Rows from block 2 of the encoder of a small image autoencoder, named by matrix and row number. Rows with one number belong to one neuron. Each number is 128 + 24 x the weight over its row's rms, rounded and kept within 0 to 255. All counts start at 0.
After each neuron's rows are labels from the 100 images, of 14976, where the neuron reaches its highest value: "responds to" is what is common among them. Only what is clearly more common there than usual is listed. The data: stained colorectal tissue patches (NCT-CRC-HE-100K).
# fc1: MLP up (encoder.blocks.2.mlp.fc1.weight, 1152x192), inputs 0-63
# fc2: MLP down (encoder.blocks.2.mlp.fc2.weight, 192x1152, transposed), outputs 0-63

fc1.540 [114 115  90 136 161 169 126 122 125 151 120 145 162 127  82 132 150 129 143 150 137 160 114 124 133 160  92 118 143 122 119 156 150 127 152 101  94 130 120 127 105 122 107 125  86 109 136 122 161  94 130 144 147 128 136 104 133 121 126 147 118 136  90 110]
fc2.540 [128 154 128 130 101 142 102 118 148 196 109 137 148  76 125 104  81 109  71 127 152 121 111 152 129 189 123 131 113 147 147 141 175 161 100 112 123 125 125 154 131 104 135 126 111 117 143 128 134 131 157 198 137  80 111 133  97  88 110 119 145 132 106 160]
responds to: tissue: smooth muscle

fc1.434 [103  97 152 197 134 132 143 113 152  76 133 133  82 121 121 146 104 120 141  87 129 120 122 132  80  90 125 143 102  99 122 115 103 153 162 136 138 110 147 121 140 152 119  95 117 104 134 107 119 170 156 108 143 133 113  86 150 129 151 142 154 147 145 120]
fc2.434 [154 111 154 125  98  76 115 119 143 149 102 112 112  70 166 142 104 122 121 142 150 121 135 149  96 129 139 108  96 156 135 102  92 160 114 132 102  95 153 139 129 175 137 135 148 130  89 114 143 145 143 164 125 120 115 103 122  91 143 135 164 133  52 145]
responds to: tissue: lymphocytes

fc1.713 [112 107 145 152 106 166 114 149 129  88 167  89 112 117 116 149 166 149 123 163 147 119  99 135 102 126  96 144 161 114 102 121 130  79 178 127 126 150 136 104 125 154 141  79 129  90 122 143 137 110 149 118 135 154 189 113  93 112 152 139 124 104 132 126]
fc2.713 [147 149 158 138 105 194 117 128 125 127 158 108 108 141 118 111 114 176  94 137 162 112 141 112 117 143 141 154 140 121 131 132 127 119 119 123 136 103 172 123  77  92 119  97 185 103 140 110 115  84 189 115 116 113 153 161 110 136 137 124 129 102 136 131]
responds to: tissue: debris

fc1.23 [128 178 136 142  90 183 167 120 132 175 113 123 140  93 141 139  98  93  85 124 146 116 130 123 179 136 179 112  73 161 135  84 111 152  95 137 133 106 171  91 131 147 137 155 178 158 131 153 115 143 134 152 106 132 107 106 131 134 145  90 126 173 163 141]
fc2.23 [115 138 114 145 119 134 111 115 140 138 126 167 135 129 120 105 158  89 133  99 152 137  99  88 124 101 115 134 128 110  94 121 113  88 116 123 123 150 138 144 108 137 126 136  97 155 147 121 114 113 113 146 133 164 125 139 144 142 141 128 105 160 135 158]
responds to: tissue: tumour epithelium

fc1.302 [108 167 126 126 100 153 133 119 109 161 143 168 144 122 115 140 136 153 117 122 140 164 101  85 107 116 136 125 151 120  97 108  89 127  73 148 128 166 143 137 185 127  97 177 135 122 118 157 131 135 125 147 145 101 118 162 138 106 111  67  96  89 128 149]
fc2.302 [ 96 140 126 151 131 162 161  88 101 109 126 130 120 121 125 116 121 136 108 122 101  87 146 110 107 140 168 112 144 128 191 119 146 122 127 173 106  98 109 125 125  98 137 121 157 128 124 132 117 126 137 116 142 104 122 105  88 103  98  60 119  89 142 102]
responds to: tissue: debris

fc1.237 [142  95 134  73 113  98 116 102 167 127 115 157 114  90 119 149 116  97 145 136 148 166 119 113 133  94 121 123 109 161 107 131 137 149 102 103 118 127  99 125 127  74 119 119 143 172 134 137 166 117 133 108  88 119 108 107 134  91 167  99 132 128 116  98]
fc2.237 [151 133 166 150 122  82 105 133 138 189 136 135  98 112 157 144 118 119 111 144 105 111 110 144 118 126  90 121 118 120 132 117 132 148 112 143 154 110 106 133 119 145 186 157 108 121 134 136 137 114 105 153 167 102 129 165 118  99 114 159 116 143 128  92]
responds to: tissue: cancer-associated stroma

fc1.243 [128  89 143 137 141 113  78 134  80 116 182 132 128 189  94 142  99 168 122 185  87 138 152 108 160 185  98 138 159 132  97 130  97 112 149 105 135 104 111 111 139 134 102 139 107 125 121 152 118 121 130  89 127 105 146 135  87 127 122 144 141 117  93  93]
fc2.243 [113 145 126 178 165 151 115 155 117 109 168 154 135 139 113 112 111 142 141 111 104 130 153 130 124 162 118 159 155 115 108 143 135 104 157  98 118  97 109 107 160 123 106 141 124 141 137 128 142  79 100 124 127 101 140 145 101 127 146 138  98 125 137  98]
responds to: tissue: smooth muscle

fc1.642 [107 125 117 143 121 154 120 150 121 115 134 147 127 147  86 127 115 173 117 151  85 147 161 131 143 151 128 150 108 147 146 124 115 136 157  95 138 135 127 131 174 141 108 116 161  83 143 116 127 117 132 121 141 135 141 133 119 109 102 133 115 137 147 121]
fc2.642 [121 152 111 170 152 140 118 127 112 138 117 149 105 128 141  77 147 149 132  69 106 119 175 127 131  93 143 123 136 100 137 143 124  92 114 145 144 122 143 150 132 123 102  84 128 126 128 143 107 111 103 120  93 158 116 112 166 106 107 126 115 123 152  92]
responds to: tissue: debris; tissue: smooth muscle

fc1.289 [146 149 126  99 130 137 116  72 168  92 171 193 100 106 110 146 107 113 104 145 140 127 126 106 140 122 133 127 110 135 158 143 132 144 111 122 143 137 137 127 154  97 134 113 141 222 159 121 129 148 124 144  69 105 107 111 146 137 118 132 122 153 139  97]
fc2.289 [113 124 146 135 110 105 129 102 139 133 123 113 144 142 130 137 135 128 118 154 111 144 154 114 132 145 102  91 118 112 153 146 133 134 118 116 139 165 119  78 146  93 119 151 117 155 155 150 160 134 112 112 149 148 162 161 132  89 128 138 140 140 119 151]
responds to: tissue: mucus

fc1.420 [140 114 120 128 147  88 106 126 156 171 141 134 138 136 148 136 124  83 146 127 131 145 141 137 155 146 156 132 151 132  99 138  98 127 123 133 153 116 164 141 114 114 120 126 135 139 160 142 119 144 132 132 105 127 143 120 187 133 100 164 161 141 106 140]
fc2.420 [124 110 143 120 124 131  74  99 133 122 103 131 108 105 172 180 116 145 148 134 101 151 106 107 129 132 125 137 125 149 135 124 142 132 144 146 161 146 113 154 135 155 137 149 139  95 124 162 132 151 107 130 128 120 132  81 120 135 136 119  94 116 149 110]
responds to: tissue: mucus

fc1.663 [159 111 141 104 123 157 109 111 181  98 156 138 112  99 122 119 126 148 178  94 144 168 137 158 116 137 117  75 132  99 129 103 153 133 116 133 118 122  89 108 161 103 130  92 109 153 116 121 135 135 103 115 110 131 104 109 106 153 169 120 107 127 152 110]
fc2.663 [152 147 157 109 111  97 133 142 128 162 141 172  97 133 134 143 113 106 117 146 145 101 151 128 139 134 119 120  98 144 137 112 161  88 122 120 168 165 102 122 122 115 133 109 130 148 116 108 150 157 144 116 132 123 103 147 130 125  81 133 160 123 117 138]
responds to: tissue: mucus

fc1.378 [109 140 121 155 163 115 121 148 155 104  81 117 112 115 134 173 145 117 139 172 122 123 144 103 141 133 154 102  97 139 152 146 131 146 100 102 135 102 116 115  75 125  88 161 178 132  93 138 153 137 161  98 119 115 141 143 153 103 126 128 155 141 101 132]
fc2.378 [120 138 134 147 114  90  81 117 120 160 143 123 121 140 145 123 151 117 141 105 116 131 128 155 141 149  81 113 134 123 118 138 156 137 152 135 165 119 162 117 160 147 118 133  95 119 185 145  98 137  95 152  91 133 152 167 137  85 131 178 115 120 112 124]
responds to: tissue: smooth muscle

fc1.163 [161 127 131  96  92 140 127 149 117 105 135 138 100 141 120 176 125 122 129 134 128 141 135 101 115  90  94  71 148 160 127  91 127 102 145 137 124 126 132 158 118 122 123 142 130 131 132 140 131  80 118 123 102 143  98 115 137  73 116  98 124 114 135 131]
fc2.163 [134  89 123 172 105 102 133 157 100 166 123 109 135 104 162 171 121 110  97 175 168 128 109 149 130 179 112 114  73  98 119 108 135 156 112 146 113  96  83 162  98 141 112  94 127 125  96 173 137 132 141 133 146 113 117 121 134 113 103  91 128 107 114 137]
responds to: tissue: mucus; tissue: adipose tissue

fc1.125 [143 121 118 128 108 139 132 122 116 118 123 134 116 125 110 149 137 143 131  91 124 107 110 145 172 144 152 137 114 166 164 122  90 123 116 126 103 113 121 125 136 127 164 173 113 109  92 168 129 149 144 158 149 122 116 125  83 131 145 152 113 108 152 116]
fc2.125 [123 127 138 165 164  86 101 141 116 146 115 123 115 114 132 119 105 145 106 132 109 134 134 135 136 113 118 140 120 130 157 134 160 185  81 143 105 124  85 142 106 120 143 111 152  96 130 115 142 110 119 132 141 106 113 140 113 148 108 134 114 125  99 137]
responds to: tissue: adipose tissue

fc1.657 [131 147 119 155 164 150 151 118 110 117 112 123 127 153 125 104 114 172 130  96 107 118 107 160 128 111 124 112 156 163 131 170 161 123 126 113 153 129  94 149 103 113 157 129 100  87 151 122 137 126 100 100 133 141  95 103 110 111 137 121 121 147 156 149]
fc2.657 [165 160 113 132 180 129 135 138  79 130 128 129 115 130 123 136 116 108 138 138  93 100 110 132 119 104 120 122 122 106 112 181 144 167 110  81 151  83 105 112 133 150 157 135 118 107 140 117 146  92 103  99 128 148  93 144 115  95 102 155 167 112 103 166]
responds to: tissue: cancer-associated stroma

fc1.345 [121 165 115 163 140 128 139 170 129 171 175 156 156 144 122 109 154 138 119 118 133 132 106 128 149 149 114 139 131 136  87  90  95 140 138 143 123  93 130 117  97 168 156 153 104 130 131 150  74 165 127 160 183 122 117 144 122 143  65 150 130 152  93 119]
fc2.345 [124  94 112 119  94  80 150 112 144 136 126 147 129  85 143 160 110 121 101 140 154 107 143 140  99 160 102  96 134 136 156 121 132 158 117 136  87  98 110 120 100 108 107 138 133 165 106 114 127 147 144 174 150 105  96 136 153 104 126 138 141 134 113 127]
responds to: tissue: tumour epithelium

fc1.685 [114 143 122 176 162 121 156 164 124 126  65 125 110 137 147 142 158 140 102 125  79  59 127 109 101 147 161 167 127 123  95 134 107 153 119 110 164 114 106 118 102 163 131 161 110  96 131 109 131 139 160 109 205 145 155 106  97 146  93  97 143 150 112 134]
fc2.685 [151  98 113 138 164  92  94 112 116 153 100 105  82 122 170 148 112 153 128 134 164 112 175 106 121 141 100 142 122 146  88 141  74 138  88 118 110  77 103 106 123 146 172 118 105  94 119 133 137 132 154 141 147 119  63 142 123 116  95  88 173 131 101 151]
responds to: tissue: cancer-associated stroma

fc1.102 [172 149 117 139  94  91 145  96 126  93 133 125 122  78 169 113 116 131 170 132 133 138 156 102 128 109 160 137 140 150 147 114 152 187  97  90  72 153 164 108 139  68 112 123 128 171 124 125 150 144  87 162 101 108  97 140 117 146  87 124 142 139 106 107]
fc2.102 [153 170 145 146 126  69  93 129 132 109 119 121 172 143 145 175 140  71 102 160 135 165 115 127 131 110 106 132 106 123 115 101  78  85  95 171 160 110 128 156 121 140 138 137 155 144  97  98 120 137 148  94  97 131 159 123 121 124 124 130 167 138  91  81]
responds to: tissue: normal colon mucosa

fc1.16 [112 151 106 158 112  49 145 158 123  92 120 142 126 132 128 110 136 186  87 162  74 104 124 149 102 116 112 137 156 122 140 157 124 136 118 143 112 157  75 110 132 150 127 101 130  75 100 103 117 100 114 159 169 149 135 104 139 147 152 122 151 109 110 103]
fc2.16 [150 119  72 166 140 140 130 159 148  96 129  98 128 119 163 103 114 134 126 115 122 119  78 153 134 141 145 134 135 140 155 124 103 115  70 155 115 135  68 154 128 102 127  80 112 110 116 126 147  99 120 122 129 121  80 118 133 106 117  97 149  88 101 112]
responds to: tissue: debris

fc1.151 [110 161 126 179  95 139 132 163  94 174 169 109 159 148 154  91 112 161 113 152 115 113 157 105 150 164 135 139 105 139 113 105 108 137 160 126 135 141 159 102 119 160 119 139 158 169 128 157 105 124 176 131 172 133 131 178 105 148 100 115 124 132 127 153]
fc2.151 [159 132 136 157  96  40  86 115 120 171 144 133 134 110 167 167 149 123  98 180 149 106 163 119 124 134 120 108 127 135 152 146 129 177 124 143 115 123  84 123 114 119 127 167 107 179 113  91  95 134 140 166 121 123 119 158 119 130 112 138 135 146 111  96]
responds to: tissue: tumour epithelium

fc1.478 [109 107 153 101 128 115 101 146 111 139  81 144  93 150 119 118 118  80 107 120 149 113 105  71 159 107 118 146 115 144 130 124 147 109 140 118 123 119 136 110 140 125 100  97 168 167 102 133 147  94 106 137  82 131 109 109 118 136 125 119 162 113 142 109]
fc2.478 [122 111 136 106 153 120 178 133 149 105 192 125 138 104 105 155 146 155 172 133 101 161 104  97  97 106 113 147 156 108 113 148 171 162 150 131 161 133 136 119 121 130 128 155 106 131 141 141 109 149  72 136 157 108 138 134 129 101 103 103 122 136  93 114]
responds to: tissue: lymphocytes

fc1.222 [133 183 141 128  97 149 140  74 146 138 121 117 151 131 143 127 116 129 139 105 135 143  91 115 143 100 113  72 140 127 123  64 115 148  78 150 148 124  99 136 131 109 113 167 155 144 114 110 177 117 123 128 155 136  75 148 106  64 149 118  98  87 102 130]
fc2.222 [111 135 127 173 102 123 104 101 107 161 141 103 146 145 111 156 117 109 138 143 154  83 112 121 153 163  85 115  89 121 110 146 139 127 130 140 155 100 107 130 122 119 134 104 118 124 163 130 150 115  99 100 134 140 103 166  99 103 125 141 135  90 120 155]
responds to: tissue: smooth muscle

fc1.762 [ 72 143 143 144 138 108 177 142 139 147 126 153 150  93 143 125 138  60 126 122 105 136 103 124 119 109 121 109 124 137  99  82 131 120 114 110 127 161  88 167 155 149 134  97 136 109 142 161 122 119 143 152 111 154 148 125 125 129 112 139 131 141 133 132]
fc2.762 [106 124 109 150  98 147 155 185 119 117 145 133 160 149 126  74 133 140 140 120 126  95 158 106 113  84 123 103 131 105 133 106 132  64 146 106 132 165 128 109 157 112 101 127 175 104 162 137 132 165 151 150 100 123 108 130 140 133  87 111 149 147 134  90]
responds to: tissue: smooth muscle; tissue: debris

fc1.76 [146 125 156  84 129  82 130 128 175 113 131 153 103  84 160 140 149 115 135  86 113 139 133 110 134 148 187 162 131 126 172  92  98 143  84 134  91  90 127 127 119 107 119 113 123 166 138 123 114 129 127 138 106 106 115 157 108 107 125 115 135 118 136 114]
fc2.76 [117 126 177 114 138 101 107 137 130 131 106 140  95 162 130 142 143 132 172 128  75 130 136 101 137 148 123 113 125 105 158  92 147 128 129 142 111 132  99 163 135 129 145 149 133 108 100 172 126 158 118 115 123 105 122 151 129 141 110 138 119 125 132 113]
responds to: tissue: mucus

fc1.533 [131 142 152 176 130 120 115 124 109 106 188 132 124 201 119 140 102 143  91 140 110  88 127 181 125 162  86 142 114 130 146 129 117  97 163 167 134 147  83 153 141 141 167 129 136 114 160 110 111 121 136 124 167 103 168 105 109 119 145  99 120 142 173 143]
fc2.533 [137 112 150  81 103 111 134 156 109 130  86 133  68 121 149 126 125 148 164 141 138 136 131  86 143 155 148 115 130 106 100 115 164 135 118 143 118 163 162  90 157 126  73 122 105 173 137 156 107 143  98 140 125 139 130 131 127 146  97 153 142  58 129 106]
responds to: tissue: normal colon mucosa

fc1.91 [173 107 155 114 115 109  97 148 110 181 102 106 130 151  81 133 128 127 145 149 137 116 117 136 137 150 103 114 157 103 188 104 131 112 164 122 113  98 108 116 132 121 130  99 126 144 148 148 114  79 141 185  93 117  79 110  67 115  97 125 138 120 117  98]
fc2.91 [157  77 126 104 155 112 148 138 130 110 147 144 115 175  89 161 132 146 125 152 134 159 118  98 115 139 108 135 151  77  99 152 162 126 129 139 153 151 104 137 100  96 121 146 114 133 139 128 110 107 122 112 106 124 122 152 159 139 144 130 104 106 141 114]
responds to: tissue: cancer-associated stroma

fc1.298 [130 104 134 115 164 113  95 134 119 134 118 133 151 130 127 151 136 142 157 147 141  75 106 106 135  75 117 105 103 117 127 145 105 151 116  86 115 127 174 141 101 143 131 129 121 147 110 144 125 111 160 106 116 113 148 111 102 143  73 118 129 113  98 160]
fc2.298 [110 111 134 116 143 155 111 159 179  85 182 137  79 120 102 115 128 135 118 120  94 167 136 121  99 140 125 149 124 163 102 129 126 130 162 113 139 129 140 102 113 148 145 154 165 104 136 111 124 137 163 108 148 122 140 142  71 127 159 162 126 114 138 150]
responds to: tissue: lymphocytes

fc1.542 [143 137 163 114 155 108 130 130 140 167 122 114 100 117 161 144 183 101 138 128 117  81 117 110 120 130 179 146 144 142 122  97 121 157  97 117 110 104 109 110 105 121 130 156 135 151 143 150 126 128 126 122 143 132 132  90 115 110 119 119 127 108 142  73]
fc2.542 [112 129 181 114 134 104 137 154  81 139 115 144  87 174 131 153 122 125 151 139 101 142 122  86 103 116  68 127 131 113  81 121 137 116 108 123 109 118 112 142 136 173 171 182 132  71 124 169 126 135 115 133 136 138 102 154 111 145 108 187 149 103 116 100]
responds to: tissue: mucus

fc1.525 [164 141 113 101 119  74 112 120 169  94  92 123 104 112 141 150  88  92 161 144 118 124 158 101 137 109 141 111 105 154 129 104  99 152  84 121 113 118 138 119  97  86 113 131 148 177 155 139 115 139 132 107  84 121 122 113 101 115 136 141 151 141 149 105]
fc2.525 [138 147 159 149 146 107  88 140 137 159  98 156  73 122 157 160 113 153 161 140 107 115 102 123 144 130  79 145 119 115 136 108 123 165 106 143 129 154 105 165 112 141 163 166 118 124 119 167 122 148  91 141 138  98 117 155 129 140  93 175 123 120 118  98]
responds to: tissue: mucus

fc1.579 [106 152 136 147  99 167 145 136 124 113 128 127 124 153 115  79 121 184 151 157  96 118 118 143 143  94 139 124 133 147 136 163 157 148 139 127 151  92 140 110 138 123 138 112 103 105 125 122 112 114 123 103 141 133  94 169 124 141 102 101 114 131 152 142]
fc2.579 [102 131 106 143 107  94 105 144 132 149 102 141 150 122 159 144 142 137 119 100 120  99 142 167 118 140 132 122  95 137 150 111 132 158 152  79 144  98 117 142 137 128 156 118 103 150 122 118 152  94 136 100  93 128 131 165 155 151 154 126 134 139 155 137]
responds to: tissue: cancer-associated stroma; tissue: debris

fc1.360 [148 110 140 111 170 101 107 163 129 128  95 139 134 114 132 160 168  55 154 122 156 105  80  93 148 107 133 159 123 114  94 139 122 134 140  95 154 120 101 113 147 134  84  98  84 130 127 122 139 109 142  97  84 131 121 129 151 112 110 127 170 149 129  98]
fc2.360 [139 104 114  97 143 128 145 139 156  88 123 104 142 111 158 138 151 151 130 123 107 159 156 100  94  93 108 146 151 137  92 136 107 116 137 147 140 153 177  98 117 161 149 157 175 110 160 156 142 150 128 133 151 114 154  96  91 107 129 163  96 161 112 113]
responds to: tissue: lymphocytes

fc1.495 [112 153 138 211  95 114 186 162 141 136 152 122  99 137 137 117 121 169  99 105 119  89 156 118 136 119 127 163 119 122 149 105 100 137 129  87 101 127 160 144 102 156 144 117 129 120 138 148 103 146 143 146 168 147 125 121 124 136 108 168 108  99 143 152]
fc2.495 [168 104 143 170 119  66 118 134 132 169 118  97 106 101 176 181 158  91 104 123 164 114 125 151 140 135 162 125 107 130 176 118 108 164  94 129  98  88 117 169 122 101 149 150 103 142  80 105 121 144 170 163 130 121 117 132 148 136 100 127 135 150 115  93]
responds to: tissue: cancer-associated stroma

fc1.361 [162 121 130 136  94 125 136 103 135 118 127 108 120 123 110 152 154 168 136 132 111 151 124 136 157 112 115 128 143 121 140 111 127 160 148 115  99 142 116 125 141 103 155 147 101 134 142 127 156  93 131 187 158 120 125 109  88 114 118  65 111 127 136  98]
fc2.361 [133 111 128 121 111 115 105 142 113 180 103 121 153 106 141 105 119  94  93 155 180 108 134 141 141 160 138 146  80  99 135 125 105 109 118 129 138  89  90 168 103 124 111  78 121 147  94  80 116  97 150 128 100 118 159 158 167 110 110 115 175 114 110 132]
responds to: tissue: adipose tissue

fc1.70 [119  91 127 133 123 132 147 140 142 170  84 133 143 127 119 142 125  91 140 118 123 172 116 167 139 117 141 144  73 155  91 166 115 150 125 128 144 134  96 131 115 141 167 105 133 142 127 124 116 167 139  98 125 101 117 117 201 124 127 103 106 149 123 121]
fc2.70 [116 145 136 100 109 129 141  84 136 133  96 144 104 139 162 138 118 113 178 114 141 118 128 107 143 133 127 119 114 163 125 125  76 118 132 102 123 138 131 110 125 137 153 133  95 113 163 130 125 145  87 125 122 126 122 140 142 207 151 104 110 151 154 161]
responds to: tissue: lymphocytes

fc1.316 [175 119 133 104 110 151 131 161 150 130 132  94 116 123 125 137 139  74 128 142 112  96 107 116 113 123 104 124 147 162 130 150 174 134 168 102 155  99  97 106 140 113 145 145 136 129 166 114  67 150 129 141 124 108 122 115 114  87 153 112 119 148 158 122]
fc2.316 [137 103 148 123 127 102  94 120 133 165 120 109 124 144 177 125 124 104 133 124 160 147 133 123 156 134  63 117 136  90  79 139 114 150 144  93 143 156 127 111  83 175  88 141 119 178 146 148 108 123 143 115 121 121 146 183 165 151 154 169  98 122 131 161]
responds to: tissue: mucus; tissue: normal colon mucosa

fc1.706 [156 111 117 128 133 138 106  87 103 114 119 149 154 160 137 144 109 137 136 150 130 153 134 187 184 141 159 121  84 123  88 160 105 129 117 133 132 137 136 134 149  86 105 141 155 146 108 120 159 122  97  81 137  95 134 140 140 131  87 176 134 171 116 109]
fc2.706 [138 143 115 158 100 101 119 169  99  98 127 138 136 114 143 142 122 122 138 132 105 173 145 110 105 111  98 148 141  89 171 109 153  72 160 133 115 145 140 123 143 143 165 172 115 127 151 163 160 117  69 144 154 150 123 113  64 113 122 141 115 106 139 105]
responds to: tissue: cancer-associated stroma; tissue: mucus

fc1.504 [ 95 151 153 112 146  79 136 113 145 174 134 144 147 122 140 166 164 137 128 106 106 112 133  90 139 150 145 166 130 138 112 135 128 155 100 153 122 165 123  80  74 132 168 100 105 156 115 133 148 115 140 137 115 153 106 135 100  85 165  99 105 144 130 138]
fc2.504 [141 143 133 161 112  95 139 107  92 125 102 144 130 127 131 142  90 140 180 130 171 119 131 129  90 117 155 116 166 132 106 129 131 116 115 164 163 178  93 105 114 142 137 108 118 153 140 132 146 120 135 106 162 129 137 150  87 109 151 117 161 136 124  96]
responds to: tissue: lymphocytes

fc1.17 [ 69 173 154 132 108 127 148  82 170 129 156 183 149 144 129 131 111 115 122 122 101 156  89  85 143 153 140 141 134  78  99 101 115 158 111 134 157 143 109 129 122 138 128 113 126 119 124 147 105 131 133 125 113 135 105 169 137 104 133  83  81  87 120 143]
fc2.17 [129 184 126 137  90 164 112 110 124  83 177 135 134 138 122  72 129 117 146 121 132  90 155 127 130 125 172 101 109 115 147 139 152 141 183 133 147 117 139 111 129  89 119 117 154 123 130 113 150 152 177 132 132 104  88 107 139 117 123 102  89 128 135  99]
responds to: tissue: debris

fc1.543 [145 131  98 128  96 119 143 138 137 120  93  57 155 168 130 123 146 151 132  87 135 129 137 161 134 139 136 121 148 128 137 126 136 121 104  97 139  98 138 144 137 141 159 177 153 106 116 147 168 103 185 134 158  96 122 180  89 100 100 148 121 121 134 130]
fc2.543 [124 138 151 156  93  92 128 136 107 175 133 130  64 141 173 145  76 136 123 140 127 102 119 143 105 132 112 142 128 153 115 124 135 146 114 142 113 135  89 140 109 143 152 139 124 116 120 169 132  94 119 171 160 114  95 137 120 115 101 163 119 134 161  96]
responds to: tissue: adipose tissue

fc1.598 [115 105 121 125 131 118 133 114 122 138 143 115 129 143  93 138 126 150  99 161  94 124 153 168 158 137 116 113 110 115 159  96  95 105 158  92  93 135 108 124 143 135 169 129 114 137  73 153 134 110 128 149 160 109 150 112 104 125 166  85 120  89 140 158]
fc2.598 [112 156 103 157 148 131 125 126 114 127 143 187 119 111 109  94 113 114  74 131 149  81 111 145 150 104 184 147 136 160 123 135 165 155 131 132 108 105  73 144 141  85 109  98 150 135 114 102 104 121 106 170 118 109  95 118 149 159  95 122 128 151 134 109]
responds to: tissue: adipose tissue

fc1.610 [155  52 107 124 135 145 102 129 165 126 144 160  97 120  92 133 119 137 137 140 115 142  84 152 155 141 117 100 112 149 153 136 119 161 162  77  96  93 129 125 137 111 178 118 124 139 112 144 126  83 105 150 151  99 155 145 137 151 108 124  81 107  92 108]
fc2.610 [113  92 130 140 126 109 116 129 127 187 121 107 158 125 134 124 105 108 100 141 134 111 112 142 141 187 125 125 107 118 143 106 164 154 128 112 131 111  98 147 110  92 146 104  94  93 106 140  84  95 147 165 151  97 124 135 141 142 152 145 123 141 154 158]
responds to: tissue: adipose tissue

fc1.42 [152 100 106 170 123 139 160 115 127 145 107 136 134 118  94 158 149 174 113 128 117 139 166 121 158 134 152 144 137 113 133 133 130 168 137 104  64 138 154 103 136 118 155 147 144 132  97 160 174 161 116 186 166 105 132 130 122 172 107 137  83  88  95  76]
fc2.42 [158 145 134 158 141  99 113 142 113 109 117 110 153 125 124 121  59 116 104 136 149 154 112 156 132 115 129 113 131 126 149 117 123 121 120 125 123 119 131 177 116 133 138 106 165 145 107  72 104 100 143 150 105 121 128  99 129  99 141 112 137 135 119 130]
responds to: tissue: adipose tissue

fc1.346 [146 108 149 112 170 137 118 127 125 153  93 152  80  99 113 159 124  97 188 140  97 135 115 116 115 116  89 119 118 135  87 142 149 145 120  84 132 150  82 115 120  89 122 139  89 161 149 102 125 115 107 123  97 114  98 121 142  77 103  87 124 146 123 113]
fc2.346 [101 148 117  74 128 129 134  85 133 124 114 156 147 158 134 123 108 171 171 125 119 139 130  87 123 122 149 112 157 133 108 117 113 121 128 109 155 149 134 101 139 172 129 140 104 132 168 138 102 119 100 133 146 139 150 104 119 161 148 122 143 119 144 164]
responds to: tissue: lymphocytes

fc1.221 [181  95 135 113 118 138 106 116 149 145 109  63 155 148 115 130 139  83 130 109 129 117 148 134 132 123 154 152 153 135 140 150 140 125 160 144 143 103 113 154 154 112 161 151 113 122 116 111 139 168 121 142 131 119 139 145  93 127 109  84 154 160 107 151]
fc2.221 [143 118 151 120 128 145  97 132 173 145 152 114 121 129 151 110 126 122  93 114 168 134 150 157 154 153 116 138 104  99 117 116  90 112 149 116 119 137 123 117 111 145  99 121 147 176 115 126 109 127 146  95 124 133 171 171 133 117 117 168 126  98 123 146]
responds to: tissue: mucus; tissue: normal colon mucosa

fc1.710 [156  95 132 121 130 117 108 112 154 116 123 168 106 125 112 146 124 125 128 140 165 153  74  96 173 164 117 167 131 143 116 117 107 139 122 112 122 119 121 135 126  94 124 127  93 148 112 154 106 114 133 178  87 108  63 116 146  99 108 145 145 166  86 101]
fc2.710 [ 93 131 143  88 133  76 165 132 145 108 131 134 152 146 135 154 125 128 132 118  92 198 120  97 105 134 100 127 162 126 149 113 189 135 132 150 114 136 158  91 141 136 131 153 109 141 163 131 153  95  93 147 134 137 168  87 111 129 190 135  63 114 177 128]
responds to: tissue: lymphocytes

fc1.584 [187 100 114 108 110 153 142 120 121 160 131 117 134 137 108 143 156 110 145 100 128 127  95 123 140 131 132  88 136 153 143 123 104 171 148 106 108  98 129 157 131  85 150 130 150 108 139 137 137  99 123 174 172 122 109 154 108 131 112  99 124 131 156 142]
fc2.584 [159 119 137 128 122 124 153 169 121 153 145 136 158 117 149 120 110  99  94 167 124 124 119 110 134 149  90 146  88  84 124 129 148 105 124 143 128 110  84 169  93 117 114 122 162 106  75 124  90  74 179 139 143 141 115 153 147  91  98 122 133 118 121 106]
responds to: tissue: adipose tissue